Weights of a small masked image model.
Model: 1.77M parameters, 48-pixel images, norm batchnorm, depths [2, 4, 4].
Rows from block 6 of a small masked image model, named by matrix and row number. Rows with one number belong to one channel. Each number is 128 + 32 x the weight over its row's rms, rounded and kept within 0 to 255. All counts start at 0.
After each channel's rows are labels from the 100 images, of 14848, where the channel reaches its highest value: "responds to" is what is common among them. Only what is clearly more common there than usual is listed. The data: photos of plants, animals and fungi (iNaturalist).
# convs1: 3x3 conv, stride 2 (model.blocks.6.convs.1.weight, 128x128x3x3, each kernel summed), inputs 0-127
# convs2: expand pointwise conv (model.blocks.6.convs.2.weight, 512x128x1x1, transposed), outputs 0-127

convs1.13 [104 143  56  96 100 174 130 170 151 149 172 168 121 143 131 118  77 147 167 143 167 155  88 151  78 111 116 138 129 165 118 143 141 130 142 173 133 144 146 153 125 142  72 170 109 141 164  81 114 150 144 178 144  48 114  89 120 111 156 114 158 123 108 148 137 192 148  96 124 152 122 177 169  70  89  80 157 141  40 148 101 134 102 136 122 111 102 127 183 113 132  73 147 106 160 117  44 124 133 135  98 143 140 145 140 148 125 158  92 124 152 110 135 140 136 126 159 137 231 143  77 175 156 176 116 150 177 107]
convs2.13 [202 129 113  80 133 133 201  60 142 128 152 152 124 128  94 133 158 124 129  89  79 135 115 158 139 176 160 143 106 116  85 108 116 112 141 115 128 124 157 102 162  85 139  45 111  91 102  93 118 167 127 170 108  87 160 116 132 140  92 152 117 137  96 145  60 151 151  94  78 178 104 151  99 143 157 113 186 131 133 168 165 146 141 106  59 102 149  86 139 163 142 164 125 123 129 114 163  87 122 157  86 160  42 102 102  84 172 101 166 197  93 106 136 157 122  88 127 111 136 108 171 159  90 112  92 118 161  80]
responds to: class Aves; phylum Chordata; order Passeriformes

convs1.114 [121  99 173 127 131 168 120 103 138 129 198 102 143 177 140 117 129  98 143 133 147 124 131 186 159  83  41 116 107 125 187  66 111 115 200 117 140 122  50 116 126  90 213  99  81 127 121 117 133 128 130 129 131 152 137 119 154 133 162 126 121  99 127 187 103 117 120 134 131 127 182 151 156  85 116 105 138 132 124 147 105 146 207 116 124 114 118 172 166 130 112 181  95 172 142  98 114 131 115 105 103 118  89 146 115 162 153  70 103  72 144 125 116 163 100 113 151 154 225 169 133 145 164 117  63  98  96  94]
convs2.114 [181 144 118 121 143 157 151 152 191 165 122 152 114  88 103 164  95 131  64 135 131 221 131 136 159 148 138 175 123  40 167 111 149 218 128 197 154 127 136 119 118 134  80 180 169 128 130  90 124 100 108  81 179 176 121 134 138 154 118 121 125 162 139 111 141 147 167 173 113 158 137 141 124 150 151 128 116 162 125 107 125 144 139 138  82 106  90 118  82 145 126 107 135  81 146 121 137 133 153 159 206 152  93 167 163 135 115  91 133 145 172 122  89 128 119 143 147 134  99 119 197 171 142 174 133  35 152 117]
responds to: class Aves

convs1.61 [102 116 144 142 134 141 132  82 101 148 131 110 102 143 154 157 102  79 124 167 119 132 139 132 158  80 141  78 206 150 138  83 169 101 100 101 124 170  90 123 114  81 132  98 135 188  94 153 152 223 150 166 113 125 128  82 133 145 183 103 195 135 121 129 160 148 132 147 116 109 172 108 122  78 119 147 140  91  85 143 132 102 132 127  92 114 156 127 149 109 133 135 192  95  68 144 136 171 177 105  89  94 140 190 153 189 155 164 168 117 141 146  52 152 130 127  99 127 170 140 169 195 146 101 165  82 172 132]
convs2.61 [167 142 122  98 143 147  94 156 200 106 156 120 147  95 144 116  83 173 159 138 133  97 165 128 171 126 182 140 158 197  65 122 121 155 114 141 143 126 149 156  72 113 145 148 122 145 128 169 169 122 107 169 165 120 121 102 126 151 143 122 136  50 114 135 118 134  94 147 129 126 122 163 156 126 118 166 127 174 142 122 137 132 126 132 163 120 132  97 117 146 133 127 141 160 151 183 125 164 134 128 196 148 139 135 114 182 128  34 120 103 149  77 154  58 157 122 136 144 115 106  83 167 132 153 122  87 137 135]
responds to: order Passeriformes

convs1.88 [142 129 118 140 104 142 124  19 121 165  85 102 155 179 123 163 178 142 108 143 154 153 133  94 146 105  98  79 173 130 168 139 129 126 148 132 157 176 115 143 103  89 101 167 106 139  83 123 156  83 108 120 147  98 183 151 146 113 142 122  86 106 143  56 140  87  68 115 130  51 145 167 188 190 131 138 117 150 143 126 147 190 117 175 117 165 151 109 141 102 132 150 131 155 166 163 133 106 135 144 151 152 162 124  89 136 129  95 168 149 219 166 140 134 119  68 126  96 147 112 148  91 140 100  51  96 115 141]
convs2.88 [ 73 152 101 135 121 128 129 134 114 130 163 124 126  78 151 177 112 221  80  87 162 173 118 167 156 143 115 237 196 102 202 121 116 178  93 110 103 123 147 196  80 125 146 139 103 102 105 131 155  84 105 152 156 195 122  97 147 132 113 146  94 196 145 132 152 113 151 121 109 133 198 166 120 175 127 155 131  97  60 150 132 132 142 108 116 130  72  91  99  97 126 120 140  84 122 113 149 115 127 101  93 112 105 144 130 142 136  97  90 124 159 124 117 167  91 128  70 105  98 143 213 150 143 134 110  96 155 192]
responds to: class Aves

convs1.29 [120 170 162 161 119 136  44 133 118 112 147  83 183 107  85 115 123 184 100 112  93  83 122  99 184  97 196 112  99 154 195 154 142 115  94  93 158  95 118 105 119 151 134 152 106 103 108 104 148 157 108 133 216 193 120  77 108  74 111 141 116 164 131 187 143  93 115 116 165 121 123 105 163 123 150 109  93 130 116 150  83 100 105 130 125 133 132  62 144 109 117 134 112 185 151 108 172 113 125 135 107  62 157 125 166 159  91 152 174 100 160 135 183  88 137 144  79 123 145 114 142  73 181 146 112 169 117 161]
convs2.29 [146 141 139 137 155 142  88 154 121 118 132 192  91 133 111 112 114 130 101 133 157 102 125  92 138  63 121 163 158 245 100 106  99 119 138 122 126 127 128  93  72  79 114 235 110 142 180  93  79 164 113 150  79 149  77 134 134 125 118 103 126 165 185 161 121 110 133  35 148 176 140 112 101  79 136 148 214  89 143  93 139  73 138 140 183 139 174  88 105 132 105 139 130 135 171 139 168  77 129 155 125 198 158 113 142  52 200 148 145 134 126 130 162 120 100 105 136 159 114 164  38 135 130 133 106  78  98 120]
responds to: order Passeriformes

convs1.5 [141 137  83 155 104 154 145  67 101 128  99 128 126 135 168 131 119 134  31 123 114 179 139 161 102 163  93 155 148 129 124 123 114 112 126 120 100 196 163 145 180  99 134 109 104  93 124  62 106 157 130 132 154  92 137 179 136 156  92  65 165 145 109  94  95 134 144 127 106  94 177 144 161  99 136 180 184 148 150 119 109 154 158 158  89 122 104 140 175 122 137  89 187  71 176 119  78 165 167 114 120 177 152 108 146 189 114 136 134 161  81 153 186 128 150  69 136 140  68  95 159 152  85 126 155 129 161 165]
convs2.5 [159 129 122  86  99  87 127 102 138 102 133  94 103 119 191 124  84 117 103 104 156 157 112 195 176 121 115 121 133 145 123 107 147 109 105 147  93 125 160 105  93 116 106 152 130 105 118 193 125  97 122 143  73 135 140  97 118 140 125 161  83 137 136 122 128  74 133  89  96 126 103  90 119 148  92 156  92 130 176 137 178  87 184  98  96  99 106 107  98 114 114  85 112 172 118  64 169 134 119 129  98  60 134 181 160 137  98 125  65 119 123  92  96 153 170  88  72 134 101 105  78 148 137 138 127 105 156 115]
responds to: class Aves

convs1.31 [122 141 156 156 108 147 168 138 148 160 142 127 150 189 149 171 132 135 103 150 176 129 134 149 127 137  93 102 186 163 145 119 128 155 144 164 148 105 120 121  68 144 150 133  95 197 144 132 112  74 124 190 118 141 126 203 138 109  80 176 193 134 144  70  87 134  94  99  82 123 148 128 160 142 168 122 168 180 143 105 139 179 153 220 152  72  86 124 118 164 133  67 128 183 100 101 178 119 174 119 107 160 148 125 133 120 130 131 156 162 178 145 141 137 162 113 178 128 132  71 172 115 176 125 119  97  97  91]
convs2.31 [188 123 137 169 142 124 145 200 156 172 107 173 109 108 167 146 131 235 131  93 113 124 101 152 141 173 102 127  84  35  99  99 145 153 138 121 113 124 149  97 102  95 146 140  68  83  86 153 107 114 104 132 119 141 120  87 144 126 127 158 153  75 149 169 134 122 148 130 190 141  74 158 175 105 147  76 144  61 121 111 202 129 110 103 142 119 153 112 118 138 151  68 155 125 154 110 144 220 145 122 222 127 131 126 167 133 161 202  98  99 165 103 113 125 191 141 118 108 140 153  77 112 116 178  60 100 170 192]
responds to: class Aves

convs1.50 [149 100  83 112 109 175 142 206 192 138 106 182 110 206 140 115 120 127  96 112 141 145  97 127 142  30 152 105 130  74 108 148  98 117 102 140 123 128 118 147 168 133 126 106 115  60 107 136 120 114 121 166 121 100 160  91  92 108 111  95 106 157 132  97 158  92 157 140 123 153 132 189 116 162  91  98 139 118 101 147 147  64 167  74 125 162 109 144 119 102 105 176 111 112 153 152 105 171  96 161 160 128 116 142  93 183 132 139 101  48 141 134 154 180 126  76 201 113 172 129 123  74  76 154 142 140 152 117]
convs2.50 [117 126 122 114 172 125 119  85 146 139 153 170 143 104 107 120 118 116 148 116 221 101 100 139 157 162 128 140 115 137 113 125 118 144 121 133 127 129 141  85 163 127 127 111 134 119 196 205 143  94 150 102 164 183 129 136  95 123 125 116 112 124 151 141  80 130 130  76 110 103 101 105 143 221  77 156 114 151 169 120  98 147 117 142 179 124 113 145 116  50 176  85 117 123  74 100 160  77 156 157 100 146 145 103 140 138 130  86 109 107 144 148 117 168 172 141 114 125 142 117 143 118 157 126 175  67 113 189]
responds to: order Passeriformes

convs1.101 [136 148 162  87 154 140 165 149 155 145 162 146 141 132 103 144 130 113  93 110 196 167 170 166  65 120  64  95 160 130 160 177 140 148 218 104 118 174 162 135  97  92  74 127 194 111 120 116 169  94 146 121  33 108 144 158 132 122 108  82 104 185 143 109 114 105 153 123  74 134 122 166  83 163 135 154 120 152 147 123 139 152 140 150 110 128 129 143  92 168 145  78 154 133 148 147 131 159 149  99 115 174 162 133  98 127 146  25  64 160 149 129 128  78 102  84 115 130 145 130 146  94 136 130 101 107 170 145]
convs2.101 [101 119 115 149 114 132 124 115  76  28 111 165 116  90 148 156  92  98 126 116 122 186  68 133 169 162 127 147 121  92  94 133 109  97 101 147 142 127 119 115 123 159  88 124 153 125 107 120 186 104 102  94 109 121  56 141 127 140 143 148  67  40 101  59 118 115 162 166 125 137 114 126 122 116 139 129 143 140 131 114 120  52 127  90  96  88  69 124 101 173 120 140 133 116 117 126  95 144 126 195 202 130 151 132 124 157 142 117 191 130 157 143  98 155  96 138 141 127 126 109 127 153 141 185 120  74 180 101]
responds to: class Aves

convs1.6 [170 148 102 141 117 131 119 153 144 151 139 127 124 170 176 133 166  97 100 135 130 174 185 113 107  84 109 100 129 137 186 113  63 147  66 118 116 124  62 140 100 146 184 132 109 141 105 131 115 128 100 115 140 168 125 103 116 176  79 212 107  88 118  82 158 112 141 167 166 118 168 102 163 118 122 133 131 109 128 162 111 130 176 129  72 116 151 182 110  44 121  93 120 162 109  90  85 140 142 131 111  83 142 119 113  36 112 110  70 124 128 147  77 160 110 163 180 143 132  55 149 136  88 171 146 161 159 125]
convs2.6 [130 146 126 116 120 102 151 132  85 214 126 132 128  71 131 117 197 117 135 148 116 109 105 126  68 153 119 156 137 129 101 115 137 175 147 172 152 126  74 121  98 131  80 121  17 143 112  85 133 108 100 116 128 136 118 160 136 124 151 133 149 145 185  78 129 189 255 134 165   0 151  87 121 139 113 119 134 123 134  80 139 161 105 135 136 110 138 140 129 191 135  88  71  75 136 152 111 132 186  99 110 127 141  88 103 130  85 142 150 126 127 146 107 128 125 128 132 132 108 136 116 136 140 158 125 153 132 114]
responds to: class Aves

convs1.30 [155 136 117 105 146 179 130  94  87 131 124 129 112 127 149 145 136 120 117 144 141 134 133 123 140 129 102 128 129 129 178 150  85 162  90 119 135 140 163 135 142 139  92 105  76 155 123 101 105 166 111 139 118 149  58 152 103 157  74 131 107 112 129 102 106 111 132 122 149 152 158  57 129 102 153 118 113  64  73 115  87 101 132 135 122 127 127 124 151 112 111 139 113 132 108 148   0  91 151 156 136 115 141 162 140 165 105 110  25 142  36 135 115  97 135 179 110 113 104 134 121 142 119 165 201 168 146 121]
convs2.30 [ 64 130 104 150 169 115 110 106 117 142 147  53  97 113 144 111 192 107 136  78 138  69 171 173 122 127 123 114 130 130 137  82 136  87 159 197 131 124 162  99 105  74 100 115  39  77 129 138 107 123 113  84 143 142 163 154 126 139 124 170 167 115 135 129 120 111 176  99 117 112  85 153 110 107 103 137 166 132 175 150 134 121 126 127 145 122 146 108 112 108 135  96 146 127 134 207 121 126 121 107  65 125  94 114 120  79 146  69 123 150 109 164  94 113 129 105 153 124 142 145 119 179 134  83 115 118 139 116]
responds to: class Aves

convs1.14 [166 102 130 101 100 111 141  62  97 118 132 132 100 113 100 140 107 124  67 121 161 146 132 112 114  88 124 166 123 137 104 171 166 166 119 140 136 136 155 115 127 105 157 120 185 134 106 109 103 117 163 133  14  92 173 169 111  75 177 128  92  83 154 121 120 142 112  95  95 100 139 166  78 162 124 130  98 186  75 129 188 160  68 168 134 136 152 144 120 168 135 109 132  99 120 182 204 190 141 127 110 138 174 114 145 109  88  88 151 145  80 164  68 164 131  83 113 114 158 105 104 116 179 118 122  90 148 158]
convs2.14 [ 93 117 100  97 130 131  48  47 150  52 168 159 103  81 145  99  76 151 171 106 138  32 146 156 162  94 108  66 126 131  72 108 112 112 124 108  93 120 111 138 105  85  86 151 158 118 111 171 207 127 104 168 124 100  97 118 119 152 130 130 104 116 124  96 137 105 128  89  86 125 114 173 126 131 123 189 136 155 121 126 128  61 138 174 120 112  87 141  94 186 141 113 121 133 121 137 180 121 102 105 117 103 112 167 131 172 128 149 183 122 132 146 128 134 201 118 107 108 115 132 203 198 120 171 117 106 152 141]
responds to: class Aves

convs1.3 [152 191 146 130 144 114  88 126 111 129  68 134 105 176 141 115 151 124 113  89  57  78 125  29 156  92  95  94 151 125 162 175 121 138 159 116 120 115 180 153 160 118 105 138 124 104 143 126 141 140  80 106 141 168 130 155 144  89 105  68  86 134 137 128  78 105  96 177 144  73  81 139 127 157 110 134 108 136 165 146 106 105 128  96  64 149 143  85 141 127 149 167 142 104 146 186 112 102 110 127 109  93 148  42  83 154 132 131 166 120 138 182 155 113 100  91 139 123 111 175 185  95  73  92 106 164 185 150]
convs2.3 [111 156 139  98 153 136 187  65  92 128 147 130 124 105 142  95 142 105 162 135 162 118 111 131 109 137 137 157 159 127 152 132 110 128 119 124 173 129 119 122 139 118 159 110 158  84 132  58 207 112 138  94  57 103 140 133 145 136 139 100 133 154 177 109  33 106 123 122 106 104  86 157 132   0  85  70 107 171 140 119 216 154 169 117 130 115  70 177 124 119 143 124 117 133  93  78 146 135 133  99  94 143 102 103 106 164  94  61  86 113 133 103 116 184 186  89 152 133 122 125  94 134 199 125  45 129 102 144]
responds to: order Passeriformes

convs1.2 [ 83 124 147 133 150 194  73  53 140 132 139 116 126 122 119 129 159 158 124 181 171 203 132 146 150  94  94 153 123 138 133 144 126 137 142 140 146 175 154 156 150 126 126 120 106 140 101 129 183 104 124  78 146  80 126 190 194 160 144  76 180 155 121 168 161 127 132 103 124 127 179 133 178 106 146 158 123 117 100 115 142 177 138 169 106 107 108 153 209 152 130 145 155  92  88 130 232 141 156 155 183 148 101 141 118 135 113 120 135 159 182 116 151 143 132 123 146 131 103 192  58 147 175  84 116  98 141 164]
convs2.2 [158 105 127 141 116 145 132 121 105  94 164  51 109  82 136 121  54 139 134 135 161 136 122 165 145 124 144 196 103 102 194 148 136 158 101 166 118 123 113 114 102 108 103  79 121  62 136 116 131 172 135  51 230 208 160  85 121 143 141 119 100 155 164  68 155 136 209 141 101  43 133 111 134 170  99 118 124 144 138 121  91 116 174 112 106 151 104 149 105  99  80  82  93 107 125 210 178 120 137  87 130 138 111 146 161 141 137 119 139  50 125  92 135 113 102 166  85 150 130 127 127 160 164 104 132 141 118  82]
responds to: class Aves