config = dict(
    train_examples=155796,
    image_size=48,
    stem='deep',
    steps=40000,
    lr_schedule='cosine',
)
Rows from block 6, named by matrix and row number. Each number is 500 + 40 x the weight over its row's rms, rounded and kept within 0 to 999. All counts start at 0. Numbers have three digits each. After the name is the row's rms in percent of the matrix's.
# short1: shortcut pointwise conv (model.blocks.6.short.1.weight, 512x256x1x1), inputs 0-255
short1.410 105:519572540492508499441585452562518493478499497468474432562483541551510445515505459532518474444594515429529545508546486534487380542496502543506494477558542450515471530534506502447509455541495509593511557461506496530515488522505471536519494552453583543518511488445492570512529540542516474529516539517564503574510578485458456493480516530535501412534511553459539533525491548567514496489469508545536485517509540496483499428525536510484513537546416401493476511578514529582551498549547522538536511455464475496524515514518501482496490553495506535531443518501468513537579527469542525503504485492448561541539536590487536407567483491535525644549460492585524508542499526459546567536516507508512511519468498548529500519508533572489487461473561615469516524468553517513519523528472494
short1.411 070:513485476540492502467478547486461467476508472452488495495436504500517467426432467422466458485501520491504491480479552431533523461587476547487486490494514524446572540466516460457515542466489452499515461489525488492600444524473479444512472470503450524512471554479433501539572443491444520501516470491565448520484509473456485444579606463492524495542486450474522506466531452464477388506496443488532428583566450483540541455561459544492440426550466481467431463486538497437449467442488480431540544477473523540460486493466489459522478430423509490450455508493454495490443481567490539448463487599456434516502484546515484486464567474486451458518547493534524436481488485543454523457459534510616569497490500511485481518453450505465492526461474598506471439441517471546487531497547502
short1.412 091:563519522449484495472535542506444456428471502525508510472514521569462445553483515493567550501527524464565530505530506524510456522502474512573449485545478543479608493517437554561496455517509539548540548512443455495518507482537489542452453472536443464499537539464559451537506474512533512536547484517537475504426472453522529537539469581481593490463504533542485480575504506502562573431486510439507503453515533475488491469527513470439508477450491474536495504629525501476497476436531522504491484494484507483494526524499527481549528477550516594491479600445547525528508503492494566514564511606503501519495481520482531482541484510403530537535507563538530533591502494542539519541593538432476489521421492466448534500575526510434558475596500506445514516499563429592540475497488487
short1.413 110:441497425491538466475487485503488536480474485509577499554471471482503595517464541522498518455506454487441459514505433500534528437498449439507505454477497488503433514515518486491484491471515483445510477562462434501487529524475544466521541425548530500470493473489508505488530521442532510443511481440526463490491439471474550508494482540478524515425489459519524485463496445495507491517546474625465532487446527516451510447487345500491480518428540524491457460464361495568451592507517505540495532517465474524554544484499464474424531452525467500463523506513558470424443463516492496504566468426475455510542483440500490552478471475501509518483456570471541516477541487519427377480512466455448575484472522444530455477508459536452418528538533450412531577502532458478462464461471512
short1.414 099:459565488510447492476494466530507514509479539517570445478474427412516517509478519494503477489488487584503445519504470452493451431495580485502499568502472462459550521475498409480534471494545488487464439516516609466463473508476425408492506499544534518450483501461532513579520501453500414535525471491463463527466505514507502469504542414563439501532467490489459555449492494544439495540484417535538435533450420464529504495510521483507519502514483502394494479450531470573569490466467505491570530476488520478433489496550459447508526575527477491488431472502450460523538459500453492503503453445491454508511536517483511492454555518555518568486490492467467466490465506494462472495503469473475455479536549535487515526490564493446479512499544486525606536443443471484395550333549513
short1.415 120:476584468498452492502436514495483511507431494463528457480468489465516378504496578491524478487491458498488483489465541522513538476542486477497552492508485497547508499539409532519568484468492480468532482500516473507500494568486456496494535496497584481466463471512466483504524477451512532570485534485537468540539490529499576512501520498542487443535508505505555552477496500528460528546523483532493472518535464499449498522544457461501488491497538554490464526559467518550512478553536431560530495586504551441469528516487520478592469497391466473510454514461569544429499492529493518500554529436499429504531497514518531465494563544508511487497442459522439509427498502497420291517515562541483631502570511499495524466510463419435490515525514533478403539479397509494463518477436521
short1.416 101:529531573487436507487507491516522483465492567472497470456471455413504518498469493521499444529558523472483470485491482444387480459478565494556496481506466457545464512437460475510504540549449483531506531496480440573489477518426424509545459426520520522457451497474479534492514443502577518525532540551483405548510508482438416573463505435481512440470495518429492527474512544593523436524431439492487418503491490468487520485510559427479451436504482502519513453471513477520459467490594507558458506488460428473522478508563479487474514544541485477435507440486538506569407504509436496484538437488493413486495468599497494510520506464505524501498451413502533552455496426500505490542500516504497518455530516498472477524479544444435478444486586477532509472429454453547459471474445444
short1.417 088:456555535446479444507494518462455488502544425464505508514482463495469468531490456466534451467378476507491467471513513386470498414497521462476535478508433522438543500507516491469455553497498453508542483556413438484539484493460483488575576524493497451468506553557468482497503468462507531555541517489533481489504506436582545474463493472499547462512525432494534502477456465498470449540527456468450444472558461504545481546489485539538520458474502460347404417542456542570409438486398443455604582507498571505495477512523519493494539506526454513466482505486453491458472535515473443546575505536572429527510492510507408494509482504495460491427528495450487476474433515545484498481507493501503481453472509506499485522465533483433495489496526504540526493443473460507457479462495455
short1.418 112:497514462510462428505471514546491523443524513486546551453489462438485567505478569482519583470535513531515459516438553468516464488491443419500433484507503479403476513515468428512505515495470527459524475472481485509504404555482492449505510439501573482447434539488472524508533509421447524494504508464539464439455508480463466501501513517461501467488501438423455449460544475488455513469454476480468407516489470466505480532526490502442516486419562575472510490516452415513443470476548544472466509486490495474446505460513478507510527511458442533487439493476497451533437468490438500467623502496554426482511518417516537488528474487482515511496579400510496512526478421545441456472518546526528564489418492437487481529489464476468377497360476466478500507445498510506456518445491510
short1.419 103:478513462520505483553498550543544503441491463526453484470543485521468515516515536601495421521480504452478499532516494481505526547585494454470545475479517490479483479508417522416562437536505495481507390545510498531442559514498520346466533509467482389493505458499498577487469492537553482383468429505490448482493486437486505411492497504539470526506465575511514513487495500512435508522496529514521531506537547466438461482453551511456487529516460520413506496534503514494558487495446518513452535496512541453503513459460429467441510522539452479491499472533553455447479444498508478515481501446461484445519443482405531517483467468553435524455468498456519384520478492392421516483499510471474480502547532488520478469520441494535480562532467455484515522506419583550536509441475507
short1.420 102:498461494500502559491475507550478466527530563553494432516504518537515495464516483547504492476568555442471536526529485532512514575496463516536400476520503462428568460497541487486551455478493493525475516474486422515439482457564547520536547456517452506528527495443584519431514447546513534492456543420521511498486489399442484511518453488480470552453490546498532521594568546472506541474478520463601477470480506489491463401440550562520473466493454423518458491464503427521586478473487535514401483505470459496480493502511443474487478507472540503517513514488486468540497535486526488526474411499439524514484402397543523505468473499477547478549436475483435545528492429449482486473488466426531491463525492506479466520498502623473487476543532465536583441510495481526506522500452401
short1.421 101:444505493526515512489494511498473469537508475452524481530445503496550494484501525489467456504456480509519549510487467472487493472513490532490508501488528531501512552516472548550483608460505465477515558488533543478581510556479502620604522537470446620539448592538503500512584505530479520604511504438483483488478479522543472533557625482495558441518502483475506584441477512484531502481511476524561544537529438511527516498504534503468501447533519507482473511510559468494454451503487525464535591487502491485544497498567535498617502464432461480515428493488514508495496566582512535434463510497449540514501488488621451497501611525502479456483518511523465488486499520580588480505484530469578572507521533492571484542451528469526499495500516599485515473473464498532441476579475547
short1.422 110:483491480517502417544474500479533418516442542530452460473458488487497534539502434527496509503477494492455472520500429451486496469554579518516433510556504515516508544466483437518471528472474477547493524536535501512514478514463517528515481502488455521488506528529484527517455438505502476496536511547576469494495427525416555441472486457501517493461548514457549477489524590481520472532523407442528419474517456476445511431469502559535421420501527467463546459481495432472468470488545538530487506354472526539529465471496483515522520477446499424462472425541468473471486519450437504512478430550456523505486566464494492505485448459539500436404428449516507507445491497546538452497482441561484471468466478546536501578504458470522428426396517482570468469432433452473501527495406485
short1.423 122:476505442488450440497531493527504539485451477513468473526505471469502548479458554375471505534513440554464457501421381470500494494555483460506515492521447481545504519442491467476410572454502511523468465539489512458480479463466520484453516505513489476479474477464416526463514501483522495498498557498505512505460531528554463500473482504460592458469516417444451517494413477466480485452526482546489539489480467508385490524508474467434510463461499539450553529563497499541505558564452489461518503542463382519520462456538496510487509548470488460510484496508551459429503436488463531471479529603502482539457543502458499495486470521518504465410502517486351494485507467522543527552457590347506564482509471447489443508476514506481482516509535538469430548528486557509462507487485485
short1.424 090:481491481490486529467450520470429528516487530603549496480486462426439516528470507475535520494475520510467461480485482501489517496514498449460486424476489462455485478434469477541453602508518490543459470432459423442465437458469468471534493477453549454461523518512446455451449429449480472494500527444469442501483464462554505535502506499457529402391446478509509465469477466411451492513501446573446469489499494488474485560460543514471494505484441624503463512517502436421514492446465469546437559545483495494502471523572474489526549506473447435451448431449416479486566460478467495538516607481497497567456492510561456555489428515503525499479463430461472554499484477507452494414450562483463557510441542498491462493460476460512465518455485496472503469495486462483466473468448476
short1.425 120:540489535488482503496589522527533448540461428473579476462516470488496489517447549464530478394580479512495493494492519518498466435496508491520498471480464471515560511488518490514491438539478441458617490493455511476512371516529457491519537457455468476475486535516512582489528518502482442565516535493522440467564544484433485490517512432561481441510510540486500462466504455535481398424477461501523508485500481454522521459530482423412529427530491513488477482403478548503446516455465445547600451482503485536512448489542498466482504509500505498470525561516485480517482532530473542517549532558483474482567527537450491388489512478477514487536536537475581503509517475543518463465486495507441542498529490419458496518507533480410503381542515491457443494425434461510435567444527489
short1.426 110:458489493518549476511469498394469457516505417530486447486532480523499551504461473554486527496479489459539529437499455503473482567457541501449509453473532495522474504508525517516444519491497448516490516463503509483550500462505525548545496546450471467535520518521427500504518484516503481541492382389511449485537471523609518457470522530500502458463417486543515478447531507521483474484499530511538560462502558521497473497482448557467477487506542509424509495511502488325548503421416494518490509479486567490449476507485550500513544497513537490536489490563428504433513501496552474543533573514498483520509508508577497507467490526529511486368472495525523483520501481497550456500474466562516464537423472552510598513473503445494496465494329526518462494481405517478556493510430547
short1.427 087:487495486493482467547503590570517548485484471473492571496566500473492514455472443406509495488469493519490467561448601552568504465569464474450445571540501531440492521494554451563533490486521522368504458465501541475527463464487524469581543512490482490474516509545482436467549464446451499497474559461493507509517499516475544516528557437465514401518567550489474481445496457471451417443493448447501478553427495481496484468520474469542525527453518433489506481508459514495432471529464451454565546492507541531477471464438457523504420504456515477526463510449568516513514495554435459490510400506501531551501499471564497518511552536527529495500479496450466481483518494519463542437478470518525519516533455470467484460439538461513439519469517487571521443490520614496486613466543555
short1.428 106:470496438497570498538503492491589503475499515440480523517517526529502455527512503502549447493468500475445504462517459508564531526539465520511469498520519540495437492516405488471531496521494564444468496613491485487487530537538544512490542495518483494518520384539531454522508416511530543491504514517510487487461477484483478520547465588499490485492494503584508538529541533569491478542473529594503550473497525576506510479496415516447527526560517518535440506526539502547534512491534483492503524548475472546539646518501516483561461438485497511479500436575594545506465506506526571481577530571529497500533524510515564537397552538470485520548441485532416488492550501565546441509551574487457498528540519488583485425549536535412502432518565585485467547534498484483528477535535513
short1.429 091:523459482516499515553506496478402530473471529575518474547475522518572455429497510483510520481502566452477548517528527531497501513485464569500395415501437516513483510418548503502504485512547560494465471504493419525429505544479481557489504558492509515569528505495508507477490468551489527475547460422469527471560393457539487607431495492598465492487567537469523527523509491481480532497555546478498477473514506538464518504488493534486434467545494499509573546467512505518526525510526514488646447514441515576675534482577497558498495465454520490509501460496457515529496516531482525466487512523482548485468435490463474495499577473528464520445495555499486564525594489515551524516527469473473485510456541477510496507522472628509507514511474462508482496467469479493567510576502458
short1.430 127:477521420499564442507513473512532534477475482519467476539526503507457478506567528479486523504393489457484503555513423499515504481463558504509583511462511449425523485518514561450442556538449509590514485496507475497523543486483495490486531512496497530531501516471516469497471485498462554493538504556502600506489552494531421476494509579491540455551560489551506617504405472430492548524507490488458501500602485502449472536444534597433502510524517531483544536676575523534502528480470527433508478571499500497516526506486499515559504555473476492450424536495536479390474454488534503498464587504421486522512495546527467484555461530428510494426530502514426498517484520473506475501477541447545536510442520519558456522507451551512475536478541545439475479526508488443506496509457512
short1.431 090:512478481511505477505424514517551508526550533502582478487513531507491457472582516496505521458498549529495488513518491542504506528465549499557517518488496489441572500494540530475484565545531530555429521460448479475449542446481442518535473492492528493492553482481544493474489512483481476482510557601476587448423548427505476500462457568481487518503496506516488498543500485507458622538527528432573529468526545515512456570496654492531525509521532556514487516583560531573643523557504520444399469523457466495422497455530476519533533562442530531482517461505543509502577490486530518452520594435488516511538495586500467536533505575465494493553541499486472505533496565497496499455511548455505506493525482505502489476526494538482585482507566544497498443554600476466514488510521494
short1.432 097:476518526484455498431497485496484578489493508546490525508448451393433462472480476486480530435534494474458399472486501515505526470465464482530505540509467446517528517540438455491499509502505492557463478468512424502495520485461472460543506564474523495352567562497521495473515460352463461521496516428480458483521514454565546606535477470656473480475521489539421443506473449525434544499483412521499503505498535531483493474526522450523541484440530487524549462512507509486481512449497483503541426526474552474506468462501460515483452470512444475481490460483496539493491528600482511529523481468440439482498434489494471502477468493531475485513495457494504520482471480511466456543465458500477466400526501469469521507493488491516475544514517477489474526497483493477354479375531440
short1.433 101:509534528471499497499514490493554483525443525529493518494584456486514503554530483525472506531492499402524479509513458467498528471537500486513562634537486453514563543563497554489418497501524499528431485510511565481576515418490471471549524520491494496461480488476492518405427523490490495513550522616473566528539445533509463488531495444480503489471531589504584485422467521504458509440526482525471515468512494490489512514570528494524585431534498539478507487566514510494502547485500483536549382449497523528512466470454430517517531564495488474507455577525425513509530462515527551463540506559506490505370540511504406527568433499498522456531462558463520473469431510462533483453371503476482485494562502508479481502451539467506505492479536508483526540487515490545417546437558508
short1.434 110:546534543518490544500520502525565477527451504465519457527567535535536377519505527507514505495508473497545553499542489560478486544516491555485530552560521539549535540503469539548532477565496493501467531529534515497514512530473514568529559507479515535516553471563530393514514453546525534515516537499561498550498513476512591461447489520484518479509492511536533540514556572535576491489462544427524526506524494561501507549513504556470454535500464534477464541534503520534546467553506546539531480587431540456506407544521566497539500480473549487492482588539526534538550491492573541486458553606505499496485434567496552396346512564481490507539432594540474489469548541471504507545533504515430516476571501489485543523556563521504465494524484577449507514512472461489512492540542495
short1.435 089:525495499510492468474528524547452499522452500485540511495515472424457483553476470494526451461548496469488416589486544478508501492447456521539484501506493475424489552536462504564477486452528470509478495527481499493533471468499475469560414495603483501400455543518523479546493532446483450572527517504449496462522494506503473508526480543500539510466625577461431447471494520497497460519500452475529505478443508415470502513571518458483538489532528467466428495538518512557548564522554558480539499479459485492528503488544463504568510551479482481534467454449480547523584529501475456482508468636476390475506489477514469543616500482540504569543574543490507524483499498486488478515485477516495510451576486484513496527521535505509503487532570528504593505485559588576421580403487511